{
  "horizontal_flip": true,
  "text_encoder_norm_position": "pre",
  "text_encoder_parallel_block": false,
  "cond_dropout": 0.1,
  "logit_normal_time": true,
  "activation": "swiglu",
  "mlp_ratio": 2.67,
  "head_dim": 64,
  "residual_init": "zero_last",
  "beta1": 0.9,
  "beta2": 0.95,
  "steps": 6800,
  "lr_schedule": "cosine"
}
Rows from block 5 of the denoiser, named by matrix and row number. Rows with one number belong to one neuron. Each number is 128 + 32 x the weight over the matrix's rms, rounded and kept within 0 to 255. All counts start at 0. Numbers have three digits each.
# gate: MLP gate (model.blocks.5.mlp.gate.weight, 672x256), inputs 0-85
# fc1: MLP up (model.blocks.5.mlp.fc1.weight, 672x256), inputs 0-85
# fc2: MLP down (model.blocks.5.mlp.fc2.weight, 256x672, transposed), outputs 0-85
gate.464:140144115120121097106119138125101102149095124088136148158172139142141114156114140107144146128128129144115114156064155116137183134114067131160113128124151091129136088138146138163145120123129120148172117096117127166141137135099089129096118084196176151138137122
fc1.464:107114129118163183198154115097151074120132082057119149157106138122110094148186090119130084125101150098135151145172052106088150138135170164148140175089115144124108172139123159118135161109156091119171125111156122116103054130139148117107140133113158098099131227
fc2.464:125168125177120110133117131121166173141118131161149081082165106156123117130142117113129133134149109140135117142107121119107196132140137126122136152151153169118133096122122108115100152140150123133167135154142124108100110121134144142090147096136163137132127115
gate.465:121138153119154109134116107134122146156115145202130093133118171130121118146141108138134134145109104128129177139140145145161081145117024130142100128166133116130138197101127114151125109113099149125145110167090092145161130101154121109098129126174120137157122130
fc1.465:197088086146106135145129171085122122074113125110160126119092133146094108118117048111104182139153143106068100060111112123129171137161175150102159142166101124136180143108126104105109189141177127129186140170137217158117087168131166146135128136075135105109113116
fc2.465:169131100122194141132131116102151072170143164098122160140142058138146134116097111134156130091137082136126155132144106097134091138118215133086118151138160114121126127170129141091123101109168115103108146094123148133148148171132123140107166109106056120151121113
gate.466:106106126098082108163153147136077177127093153109111096114103151101131141123124088096159176112138123137122089117121141109116143087169119104163119106089145100151150118097118099153153110125136127133111118131126100124143129117129128137107153119161137116119149157
fc1.466:070151125123123128130156146103131145071097077147177108094215119099079146142077091142104122127106139154118168133162097084187104084087087112110151119145094133115124110095121093116119135101121114153116126088120064122090137143113091156146149160124145152083149169
fc2.466:143122139120187103068116144145058153165114111159099159135102134083115155117153073142114150146118113125128184132134159089139144137108064102149114142082121044120100179067142095135164121117127158123114088101140121151141134135137153122145123151101141117115119141
gate.467:166114113098108136129105113123138105074124119114151120156097123135103097117111086099090121116124104123102152129105110179127159119129184122120156119127165114141121113107122125125120167155088143135112131146125182152134087135119140112099144130140129145129137149
fc1.467:132106112099112144084101012145171092050132102083152175126104151122090098108153158125095160117110089146105132135168096157091160092167188117085165152135100119148109103140105122149173152202090127097072136141121212104170089142098167085116105095109152157130180156
fc2.467:107085145148071111154147086163095179120114122160126129148140105152142173126124155113149083132111110134164087108144172196122125121136203141129115171130105060118126134171121131138122146163105123164168130155108000118141137092132133125153149138132180113118106073
gate.468:133131127141136117122131133155144097125159153159137119134125115149118122156128134112126144121129138133126132094147123238133139119130121139125125117192129114140151160143140121139125123152133145110099127062118127119114103146147116129128123115119162142132132122
fc1.468:137094107135124152132138133105145166075141111184163083180147182142099111133095094116117148128161119111098134147091081146159118130096160147110167171152134001112206053026145134094126149165114138190143142092151106154139071111135102165152116106147088147150139142
fc2.468:123073120115119161120135181091118224138166144091094150123141121095128128111132106109124119127131109132119135114154127000131155148133133113139139102047105177122155188108123147147099109154118126106102122204101101117115119133120131132147128108148166116114115143
gate.469:048115041047137143138079106188122100185124143153163183141132114133056153127048091130136121145043135143213152100143044109105105093109122080176122165110122101108043168120190073086169116106202106145139173152135094184184123150228126111028153075123104090132176216
fc1.469:140129164121075128171178101101097191075136067083144111090117128133153140109172105094117156100204124107081080123138151111154119133140153143140144109106094116117144102085115120131118079105076135150099108153110116087148143114120108148197170149125182151083148111
fc2.469:138108132117114146151090116095127109155118100096174070135142152106096092149119167138137142130181097117073148121162149121119101160126169176076146100144150115159099182162106129180100115131083113080126100095151165119148198130097159128082163136149174174140102084
gate.470:134115118184154134104124151127136150067108154182102102118152103149140175109100117124128104110122105132143089129131100116120140089110156134134135163165036133118151121077117087115120130154065187151026130173089122121139149136116105157136119115076068117125127111
fc1.470:175115167103159190192203135156131155114140194113080134158123102123156118213082124144106110091150118081109154040119101140180143068093147104141141121155116125130176149060137165147185132120149154128112083141087133116154209116095119139134134172125143083126200073
fc2.470:170134154097085186050042100163136163143089071099165143145142078112128120201087141110137118095152130184116081224151097159063113198160159113170114120140128127140063126064107186155199125168167137136151075139185114149121072089110119126123121091126123066132206072
gate.472:064128102140090160098152121098133195142157138083072142106109064095099239144121184161142112107162074153118100122139113000113173179118170184123129142168091131104129032104097110102208131131110168138106116175107159085140117122144119122155181066068099197107124137
fc1.472:146157094133208127150052115100117120064143146123191102092135138101115038115108103106114109119150159074167223174142149142097100084162115056078142133132134126110179135174153183204108107137123123160119078142098087150135143155184148072144143088120085154103157145
fc2.472:131084070143067119090175094107106124205109100128077136123084137097117079132092099127179120096133100162153116129105141122126160157114108073105109102129123112116079100161153184163078173097128153128118090079159095090126106160166125104131115175138165122144148119
gate.473:113119046147109140133106161140072116164125130106142079083110107172149157132150144121115109140083059129134132151116152118126136098134125162108116140175102079148113125139202140148093172079093130153116109127189120138157047095020141110122092133167054123159156122
fc1.473:130156165155173180148181100087096146096117124115100196183118134129094052130152134097185172104129150112156140123078089121110197119047096172129125160089158153122194108120020118122214044138130133157141174149060161083182201154234153211060130085134199084131130106
fc2.473:130209156106126126145165085130222113091147156173117127099128197089118158108105149146099114133155140130059124110111103121124219076125189083099111189094089169119150078114159163094087099122091082153063094112140097068201180118093064100045107100103119154205110187
gate.474:064106138127116095119146159170125149181130069161149132125096136049072129149164126177101107121130084129146107134133104079118143071122151145178138160120119132177167117084114142124105088146157139152117141124136130132081137142137132092089109129083178112114127086
fc1.474:105137155141127129105153131139109131164085079123140141138087130133120138175150126109076117119146119093143096084110172124081099087137145172141118096145179179134155086118109132139139117110136150158102108141126106143107138102122148096191148154155147141147105109
fc2.474:119088158205169129127083070149142117075162158112120169096123116137146138167132168103169127131158129165089176159134139104173116169134107168103161142157124106135126108089115145114129166117178119103132122110122125166143105092105123051086143078105108130121127139
gate.475:136139130150079163142142144122122111104157133142100155157149112162167152126103147148107139140136119171167104100122128118111147137097140107156143171152063145095098019160120091086171108153055169114081106200095105103145148191145091101160146104096060188111131164
fc1.475:095107143125058065157203126165145087125115121122138122191128187134196076117181164121117114171138121158140145116088087118123111092104142090111222146092118122103102158114138114104130090126100082041121125105068108186135142117115092108130082158234148167174142165
fc2.475:109158107111196051113075147143164098116108155128122101204139154119082064096180103116131109143131155125131092104189087123123129148129154111115049118081078125093151068101140153132118167138133162196120136077189137046148120091121111112137158076228074127061136135
gate.476:120118133161162095083203146133177114068109015140144158137134048180136153102213139073138154115117125048151103130108085121200103058103132149181093147104020150137151188064097105134154102182137134107080072131110103130170141102134125156116139141104113125084099136
fc1.476:151145088150130124182036122174106120153140253167100080092117137087087130115029106162114117095171094200136051097162144147030101233149130079150163091142171143073129134135197101116165096100151159147171203116129179141128178170112155127137124171152124083140149086
fc2.476:162131082165139118080202107168167106109146013159155084107149131119168124096062095094144121090169141090143205154060149135211156009077149085152093163107113172064139082125170138107156150140175117121082212173126163108128088180122150131147129083118132077122137099
gate.477:119113100168081109201117196112148103158184121131062119086134106122100103114190165097154171128027085168177143177102161124090104146072138141077105193166094118106083108124080137099112122082039052085119226155163080118136214132097124157216093182033064153151174139
fc1.477:151131190146142139109123159121134135098060145062229110135119135175126140152132134139104044114152154041121156127096124129125136064144114078201151135112190124161147121130150049136135219093119134149122096107106140108125059092114182114072103152203156050121145147
fc2.477:150110181131062182180124141193129145155175102122072135082094123167098134156080138139116077160202088163089134173083106142137111145093079115113111131140115134164115176148150119130148100075129049113138077128155152137131204151151127104159103172171085105147101143
gate.478:114112107121125132123109151114173079124128118134088131142163123115146116092137104114154126060119112168163102136108092123111161106127146128135103191169121135081103160098129102102136114123097127136062149125098125083113142155118109121154115083119197116104116131
fc1.478:230115148112119051125127121171165043132098110079145147081197162181147082113125066109103156155133129135129129094106160191132140106149091118145122080101166163197136108142140126121156155150122116092134075120121137138074115127120160121114116158169153133143097128
fc2.478:114113103160144133138138119196130173157137145255112136161153145110130133130090071135166112114169146130171141104136130152130186144123086102089131093149116081140110166086110158113150142045140084142151128151036085090140143184116106125126136108112109130116113130
gate.479:069126105100138148110096122144079135134109138076113083126150094135117128161124138109088135138116162146154102157133134127107151125085143178124136130156150121139148141178104134181139130175088149183123159130131141111137081147143131140118111105110168158121126146
fc1.479:103095132104067134110137126129132169124127129102141129106126130126153145111164156085113126141099123108170188135041141129151175112110099166142138142196171083121128113131148135096140132096085125180113117145114136119107102114102165122147058107127219127142126108
fc2.479:184157142198112078063121136126202142118159105165100152093178173113101147101119138126072147095134162137090121154101121152126156093096107097149132098070168138099143143077150084078099137143150101181073119138122129139100088131113084150139098109115203117128134135
gate.480:139082082142135189158100127084163082142145137085091093129101129197144134110163151124165080032133130096155117109140112157155169158055148118189135156158079118102095202124169120104089079117184107115117196157177150124160155133157122127063066097085115103154174139
fc1.480:140118118156122160126116128171138159094142113139152159118107087138133157142105150152138035077118144083139146160142119147161107185075164166124195149122087120157156134099185155099130112068112115088164178095183170139121126161199125139016120128101113118145196107
fc2.480:148135127128134150137121110151121164201111135148089169101043093128120185131108121082142036109141128167114085108109155128105169051151124141070057156071134080122091196076171173142127120179079148191087130139095155141165131126170117125186085105144122132108177111
gate.481:120126138145142104130118133151040099127113134126132156128177117126139162134139124134122123145129154116123097149143139027118149129125122136128126118139093175113141114138130103143121111146118118141133119126131125132117147125117141128124108111120106112134123115
fc1.481:136169128128151114141120135116120093118158133063126112128144109121158131124153146135110143117106149143140114088184139120141092102184093115210092071123134203132074110173105098160066116136189106103124139139128113083070157165105158107159160124154123113112122127
fc2.481:120144188196094065153132141158000073127104096145159144125037130127122175129150148111145130139131117125129173129085174000130096140124125147143128181174196226136117141153133118144123137108130143132134126112092126132157113102127098131120188136107152123111117104
gate.482:147107107101055182129152141100176115130109141092094118137119117124135108107170104110170094127121084157195142059128074103156162105135167085143131143147097128083115161164175049120124083119130098150094186157080143069114167163088101079125106108098135154120122146
fc1.482:144114105118068175157127140089129107128097109128130137164164181185131072124120058107153086078171125134153108076092102141132134135118145111123115130166144107119115186151135129076053109171139119191108194174158155129151146142123113120135077137100151113137119140
fc2.482:141116114040164152113123105084169124115130114050142136163125122139111093132165121154112069142132128125167098184153111111103106120118162088126143157115109184102123074174178089130104169112150151103124177148122176161161113148094123075126165148135140153124125165
gate.483:065136090117135145094102157060119176133170186128120157130095134093113109161230201126098149149122069089122183172116125039080110135120153144128094155155183119078181109124124113119139067181112163153132115139089113135098153119149104057099124026155129143136130196
fc1.483:130110144138180157129047122168122155114155188156140186101117126112105124113179167093106157222130123077109152182078115098114101151167147128096106099097139131104168126157149120196115119163132173166106124130097159163087118164167092045119108151096121120129144187
fc2.483:140133132152105149129202118159114075106117079123102160109119120149167104150199162150151171227103133186127106088158129148171107117090152145109183189089112145105076094151142131154116160089141095090140103117163133106161118179171110040147137137127096104138170174
gate.484:131154135093128111180103159112124140127125155101112179150048145112165170118125113164123070103113121068159086133152134143147124129104065126095191137111119094098130176151146155163154148097122134116144131068107062118101134108134091126118089134121103142144121115
fc1.484:106137157169180137069151088136110115117111143208157042114197143155103066145108171078116190196118148190081206136105127137143084144089118127124061121167108128142138102090107072087114116152131168164126145150147192143129128150155170139203143141112096152129174149
fc2.484:143152132112131153130145109122121093120136113132116148152058165133096120135094151143132131136147132129118122174136134120119087115150163130149134116165116149119172157140132103094103093104073133092076132138144188125140139130141089132103086110119130157119117159
gate.485:100123105092172200074118125093153066128077107109098125097154124136132154138113130142094125121110119138144135138155115117113150123080177123132122177090030114100127147098111098168140154113090196127082130152108134101097146134104086156107154101125082149113107114
fc1.485:121121106115062164073116114145120097109053077120112127130133159134089197070043101047177166126127105130117104161172088112219166059112171013130032154170130132143180135105141123145169060061149072143134119126143107129099072112212089132118141151143128144129078177
fc2.485:132123112128145169202146132153145111160196189131138113131119138158179178073042125190081173151148158139129155119073079133004094190132143027154238128153130104147064121125168110153161211185148198109098112110122117120140164120218105131130085095144135168131097176
gate.486:116099143128163114114129125135134144119143123117126137126167116090123112122142147119114141144136135136109127088134159118128120129129157135153125116135129123141117125128129114116136133146112127131153135099126149151114130117154128132146138165145132126142116144
fc1.486:092164080108151161140141168086133154116128114074110106103124110074117145120147139129134137128099141160165127131170105110093129154135142091126094132097122154113131149122127129145168082144162115112091123142105107090105159152108123088126171112123130096116142163
fc2.486:062165152125129086161115122148144189091108124186113046116155109122209062121128143153186120161105108068147105164124166132076151133120145123159148118103184097136150112124130126149137159096175078113133118125136130079191107103170194141150168087143138125147195117
gate.487:142152125105080116113100155113221141110103139151156143175145168127139129117139134053126128112107156148092158117093115126145128117117125101110088149134152171113073162164102112159090113123126153149137142138061121147152123093104129150170092117163124123155114146
fc1.487:174109141092112146140112129150218115131111141146151169177049177166158125140144099072113170112161155158105160114113144115141085118126110116106094185165112136124082131174117105168103138132138171133144161123122147152147126131113121167141114127144117139144119131
fc2.487:186141072124121149077145099134109122179108155143067169176209133132143166140168131136126154105122105142110132166127136089100172126125154167159130101120149097121111118176097067167133091136139095162141125112193117084104130113102128150091122155162169119101099103