Rows from block 3 of the denoiser of a small text-conditioned image flow-matching model, named by matrix and row number. Rows with one number belong to one neuron. Each number is 128 + 24 x the weight over its row's rms, rounded and kept within 0 to 255. All counts start at 0. Numbers have three digits each.
After each neuron's rows are labels from the 100 images, of 14848 (inputs lightly noised), where the neuron reaches its largest size: "colour at peak" is the nearest of a few named colours to the mean colour under the peak. Only what is clearly more common there than usual is listed. The data: photos with spoken descriptions (Open Images, Localized Narratives). In brackets: how many of the 100.
# gate: MLP gate (model.blocks.3.mlp.gate.weight, 672x256), inputs 0-255
# fc1: MLP up (model.blocks.3.mlp.fc1.weight, 672x256), inputs 0-255
# fc2: MLP down (model.blocks.3.mlp.fc2.weight, 256x672, transposed), outputs 0-255

gate.100:136135145091131144159117117114121079123131108122147156128114126089115109126130123149085131096142152135098126140130104144150136134117169114153157120124158095141094047146150148126103139107158128161178143159110141167110135112151170135128136127143149149138130139149100117131120130103130152145127100160138110086123121119087150111106113153110128116126119168139163116142060089119115088132179131138097081123137137122105165119128104163106107152149140114155137152155091150119144119129122081165142152144136102114154108111129112103157113124139122136128112117130136138130145090081111055144144108170113104136162127142145110133139146099156154149151152129114147061144188082134192124147096158142098115142124154049128134121164111120106116139133164137166136114135100116134155149120146147
fc1.100:138141133084143123167110139122117105086149086182165125151117119106099142112147125154090121107129153143144116127162075159148122109120185097135164098138142133156099092152152112149121096139100112121113111157128095123077173105128210144103125165152122133139153165140142093130100155068112139136098094141129135149120118127111140133150119083136135122139159110137156118146119068089080122127149181116108052120107137086129146159134129163097130173125119147201138115145115161124154113140118149152118102105155152122147146122125110159147110117127125139145102099119155098119134138136162113097154154142108129111162146141161133147121130132151141133133155138122126143130114080138112145119116160131143099178122161119125152103112121148119135154141129124147125119157129113128155140180098145
fc2.100:143158153146121112126130119143178067155116133086111132101124130183148199084142130085157138136122123154139118123093152149135141122126147138153111106119152107138175163113145146137154116134137148103172146161131128168129084111124163117129146147105096132138108167129079144114094134176110097150098109138090159104105089138093140110162129080089138135097140116137105147133123158141094163129132092158120141137161135167125145165113122146143092119136114136069113142129090136083163151118115096105121077115144170145159144116112123098159117174127105115120135115115120118097129105072120126086164152096142100101138128138144146128166129117116099090156108110147110141133071108151154105141148118109120136175104137094148144117130138139116118125136109121171129124139174113136131120111150146
colour at peak: black (38)

gate.295:157064143128110123142118105126089081098151136083168120126130162121126085140149158136132162153112111125079119134124137107143167113109127147155146131127137108173150095129125110154129181135148129150185120112109244142118095142122157125132119162128130135108166121125165144164129117132111187094097112158126130098118120133094102145151105127123117108159173144139163108101131153165176136174177147120106140145141138128098147164122120131101140138126130129139140087093105085143145133131127120113137124152119079111132116129101126134150137116093136110152108122087152132072110153128112087123117087196122112152138118119162142138105125148126114173165122130134145124143122105105109123146123129112111133110117117103146100136125158102105132131121154155147100105138084099120111124123086129
fc1.295:129109161142114079084117123153161039106143108129140114148100124140105102109100109121103191137152131127134091123136155128168133103129106111156154114166106133140112153116115076131160158160156125125117155177107173147080126171139127118150152129107162154100132141106149094149135126111132139113117129112145130145124145143120142121175058147115125123145144106110117137103150137184180171118148116135105134158116125120148158138140169119110132135109143108147154155118146111115152159144153165088128126165164108117097143129142117151138139147150120103150066131142147110104112142134145106125109075125149114179128135141106114135139159124139144149115136116122103106128154130123176127159115117166067116142116127175124111095174159101149086125127132128145136095152120108084150114102107155
fc2.295:165116155100126096146159103111141169110105108135117134156132150116126118146119181119130118152153125122145132140100147130144153149140164129131139056118130193143107104200107108140137143126128119156159138082127183151163139166130180134117132146137142141154118145158073119107160164107137100143131130145104117096134105160158151139161119082115094134109170144114147139091123141136168157152138111106105099115100120120169079158129163124119132130118144166101139137126086113112170103109130153103152114116157115114135171172130101114101115159121149133101111122120170115115126123128102202127120132095145143136164138113143175132093131113141121112113069132082079126130131102108130134161108127126074161116101161125108139122116152082110128129135128146123131142123104093139149125113139111
colour at peak: black (97)

gate.363:114127150124142113100113118167124115128148147180138156147144145133132143144111134134119131099123113135124083143132106156138169114164107117151117129198110120107109165137143113118145110196095130130070136115118110131097152142098133110164119132113144142090150135142129126158120121146128093155135129083133116131162146123136145081173088140137135144127140112124120143131134156107122183091086157138141121145103160109149132139118060126098091166136151119133141163184141088132140132114129159106069111194144133128119120126148140149147131128123093122107152126177110143111145103138152057118160082108103126142152146140078110150140103136151136150087122128126144164111126138127084165116129139127090097118155182157123130152144164142128116126119156147105152105135135135118135123178155188
fc1.363:100128105119129104161159142134160127140129141096105137120092138134143135128128155110147153146142130152146092102122113219124111170131164124148126151072093086102093065145156140158141105109160105122145115104141098152166117106105109129144118101105115137153094125130130122132135168130139104127125115171127112112153118254164111147131109125122121108132147158157144127154116170155101122179150105103127123124178134127102104123103124102101133099145096135104117132145138099112131117130120155106095133109108140127134134095134111150138132140164123120129205153097133092107101112123114118122111087148146139126100103115129174106158111118137105110147130136109127152146089139117130134155134091160123161105135115090134127113159114069085123135097107156149120124118149130152125157139118116
fc2.363:130121167139149107153145139137166145142134152121098127136129132153133137144116107095126138103107104151149133176160143090138110099151091140155115119095089074144132109130121104132113148150133146149150098080152189146168130163118166121138142116140128148112114147139117123140144104124143099140155119160132140113168090000135118127112109159110102131129141135159143124111127137111153105107122103113092121135144119137141109128103165099152144113133103159111132126151165152114172139142110101133117145149124095125142139138136103114148137149135116163132067140144124137132158120126128113110099183110129103124131153095152121124090128120119103102143130093124121107133142106105138124106108107136124161111134114131147126132138134119100117108154139127140124112138093108154134103123118134
colour at peak: black (59)

gate.575:134106103097103151088116108139125101123103132113156090107136147129113138140158147154105105103127099119146126167141119141160100130174136119111099124159142132162108117113181118131095158154150105130128109155154126166128128133141133070145160131120152142114135154158122104160104141159117102116138114097175155056154129140120101100145132135147101114141112138148095159126107160146125090083145130144120158101124103100088123139114137128131126116177098148119132151153140133118117134107113109166104116124091121119158121140181060124160131132143157133158128055147132121154126129110129150159155146122134108111153060128105126086134127049150135136096064132160134132118150139125157104133155099133142158176132173111160099124106145119117158105106106138162123123155137143154117094109124107
fc1.575:125120115136152154131114107134127133119174122138078139147148137124141086111122107091137151162123116137135144087112129127107160169092136141151139104130177142113131135159048137122106090127158128096127137147076120083157138146161108180136130138110133108137126144137143125152148087147083124108167126139127094131103138123134107123117167127129148169117123159100066127156098082132137102146120168140126123105106125163156160138173137126121121126114118141116094134163137126107126156136106113092211128153146097141142135123137123134146083162097120151131126141141080182142120133136094120121102110089101150147115132137181133183119150148095092125133154104108137113168120137192136104143120122140126105094087116133087165121123135101134157170099130103125113109145119127115087146134096143
fc2.575:147148094061117188122119114141113119106150152153113107123121081174131139155131096121117095152114139131154150139116144110157131142146148148151141115185075172150148097095114088141145159138171136109117135133164152159133147135105096156129072090134172137106129130160181132144114162091117159108142092111158119100125136183158125104132143155137111119130127146130185120138177112158105109101114098143106153124125102167120135125117124132115133098120157129138140171152146109136118148073086111144148112105122120133133143129117129138142138135091158115167089129125140179084141154135161147102139128141127126158139128127099128129130094132124129120123115114131188072152164116124069144146110133145129132125115148142133116183102073130108140167140137162116134116121138089147142105151115115
colour at peak: grey (63)

gate.267:151109126094127134130142118177122119154095133142149162124154131158108084095108114116175116119142100150106125136112137076130124144149098148107140188157096186112142186101111137142137112149085155109111137013121148155193113140129159129115148142115132126136125132134096156120137134147092161126127141115113093113144113179110111108121111138103140099120115152123131131144121129110132145206132115137146114123153119142104165102132096095076067132117115132126123105146109189133120085134131115131122183127112053112105126096118137124112146148128104105096132132131124171115084107124129101111141101152135118128120122129141192137130102120137102131102105128112147136138154168101081102165151118147133110131151150108109126151134133119137134144126157125131148114124120145116138126126134142
fc1.267:076130148134160126099130117165215107140165152170123165129121128128145111131113109144122147096136128128142118143137117087138135115189085106126119123157097214109113192144111105128161131159140119102098151132117137134143129165143120109137149141101156115122161126142111086141159122139150119141126133087163134104163121160117131105155082139120149150119135105104108144125128142136145160103113126139136136113133194097123137093135112115107128149130134124142141163120112133133138147134130133112114130166139085115111145166167123138140117093116103093106125102154133151123101107139113126145136093116123146182144114157080138136119125100100093127090127106141127133121124164156134129127149132159052082124118163181081139126149119132140116077165133139132147086142160090125137109131185144
fc2.267:136104138191107099116126137124178112158114114155146113112103168138100156128144179093128143107166164160148092146096132144166122128125137136099122055142123155146100067172135126144145167111155114133144143074116137177142089129154133131127127152138125120161107141130050113114163139162137135151108129130087174098141118063109122115149107114095116162108143120160140108123118121163137140090135112153100090121145120153159127193123139125137150120121123146138143142120098091112121129112147125099130103156106151145138158104120131133144115149127124179119111119116143065121174080121126122121143137116158148113133154130135101136123124099140126115158084126126143120140109104100087127139124149109124108115099123079094115111115113111093141104133142126126107114133051131109106107122136144
colour at peak: black (39); white (31)

gate.332:102144124112141139118126139147170080106117116154097122138150112116155154126145134132153140098083095133166117142145084108129149119133130128133091146153098120102119149097138097147167106153099119138052130134108106083097168147108123111130125122122168100121160135119089110117105147153124133155133120113126128143130201117133102133162131113110133132120128115111089138116122156074137190118067143115134135103105117110153158168134132114123100132140120124136163178151141134108131133083125180118099173103130144128109156139116138139116138125145114152115143078161087107114148128144155167129150079093087157126162157124090130154137132139158160101109145105109135125051139103137133136113141106143108115141141171126114145129168121150184118129096104107099127122148179108107155127161122156
fc1.332:093132140075117165140149120108124128166141141137121141096090127150167070073153171113122116143166143147110152091139137138138135120112151106141146160133130152152077173118104141142164138121113175094144127154089158153108135105157117181124146129135159164145096177125085106100127122142133134154107144152123063135152107132165140132109129100112105122129145164074144113125155101154102139122143081155171082117168122153099133174139142082103140163126133165114126171118145146111158138150121098098111079139121147139122147159180132132119107137152138135119122142118117125116165112120122144174108104127112146127147112091118111169125097108153130114127129142111126127140122067162163132130141154134101099093136160143157129137155103122116137102115156159131099105145093121090116113132149125
fc2.332:158132106175136104133146108089120140132155123124089069118177126137128142162138127048124117118142133156165089133089150118147144083150116103145156111121139160139159102120163118105123118185138116142147132128126134145090134132134135159146112121168111113077124154136126171143077148143111116138143144124148141133134115122096140162138112137105123094082101097138108150076133157116097145155161132105118056167143139109142108153120138128141133105166108157146160133134133116081179204098154147135129100131101142150109152143128136080132125136123083109124156136140136144148101150154144139109135191104133091110125134107101159106130105150099143126126138131152116103155126158135136128131091168105128123130176119144126131131127153121130118119092141123102111147155166129158134076125153168
colour at peak: grey (65)

gate.250:120111114119128142144114139142187126099136157167102118128142121134143137115141122110158142103098081140142132143104070125125167116134103125146105189152098118113133109068132094139162118136048133152075120140102105112110143094097126128142096118121125121128149141133096132124105116131132145117160112130131103153128203125140078108157107140103122121115131122112095139109137161072128177127089145141148116130124126130129084141113084109134059146155109151116151184144101128108150135083105136112110182138123134125130156122108143139107143130123120155124156105166094137091150140140134182134169079107098139119168134127123123149127095144126159119167132134116163115060113125122179133096166118107173114136142132132150134130159116140149148122102122122117102098144146150105143134136109127
fc1.250:115118097151160125138105135104137123082165108157123101140105125104132133141104101110146147141141152133150139098152130109171119131091155139113133147130126120115146091143101128129123128130139144141140077130080146092125125137181084125130130138119149143110178153137130126132139115111131166160078138158087094162099104126120150091139169123146136122147114134147137112102092065132118149140096156156096121135158101152135110121132127129138126135159097134116161053114121134138149116136175171149155121116149118193125152092160128141126110134118102123120108135103099155130130140142142150102124108113135114123129151117127142119122155109107125105145155148130131151147123102148100134107115100140145093123039166119033161209115116154095115164128140141104110116139118101085129116140097152
fc2.250:104125126117097115139108147125136135103163107171097157111144129121112132108146131136176137127161143136116114165148134125192143142174108137125137108138127130148123148108130113124122129134133112109139090136166150082139122102194176128138129119132115110125188149120116135126109135128134145167159118161103161172114151110128163107109146139145155140146136114131130129153122077142146109129105138147162126110148104151111121139131131149115118128159081109111102051133126129132122113134202102105150141122099131066131143075158123125112146141124092123126142140132109114144135142106124129149119168147136120124139114075159110108143110130157119098129141115114115122164129138133120132160113093119118099135225080134060096206122141160107154168101139119148124132178124158143154125134106142
colour at peak: grey (73)

gate.101:157125083125138143139146129115165105158163115103105146117096115108130122105136156118169155094125144122137135124078173227140128144131118122156133132126146037120110173135126096098130164116183144127137142135129148116170134146138093125153102087142173142118091123114092143101112139142093119101126148129131140135135139092165123119161097042120144133102143149115097132116113188136116135129128138064150125097123127157109124134134120132160117123129114115132135137116127164102151097105114093130118158134141110128135121132125130140122134127103106129154137111092123096115187136114132125125154095131135106126136100136129201110141106136122122130097168115133130110145116174130181123160154086154138129109111119198125115108090110099104129107123169145133145147130136118133129113155151129
fc1.101:143143134131142169155120124141189096161131125128107157137098073141141114142159165109179160130113120163162120141103128216109134129134103149106103170121139062138109191093141119107153128166138128093096151077117165119162134144129083112143123106110151106144149147136113138155136136174136097155136139142146167122106133109114129121130136055146127118116120155108111116154151176106128114086117093090145150103149134135145111133105138120126139123125165113121127133142139106120118123120152122104136151143139124095109175144154129109149148157165102138146075112133096115138169133143132150168137084123102155128131130124111174134100101119152153128109089103106114138113151183103114132147150115163140151097151124185145152146135098131150159103127134121102131158138121143124157127136163135
fc2.101:108143140152132123080098130121141153141096094121120135125179160136126132162141119143155101133146139104128105115110120087131134146122085129100154100086141126126134124106149137129137129131117121142104140139108096132148116120142140145138109146139088113134106090105129100067109110114144184099148131142140121139141118104155125163122108150124069161148111145155126119141097134141111115088142147088137138151141125117101165139135083098103112108078126155127115152127120076107149098085138116119098119042145131125118119097162149138119149119119104134123131139188159088133127110148136175163145098134150142159117177146094022133120150142087151146194124130118103120123136131130156119112146119107095136141139125168098142077149086135160151148134110142139095107140098134134118156140122128
colour at peak: black (42)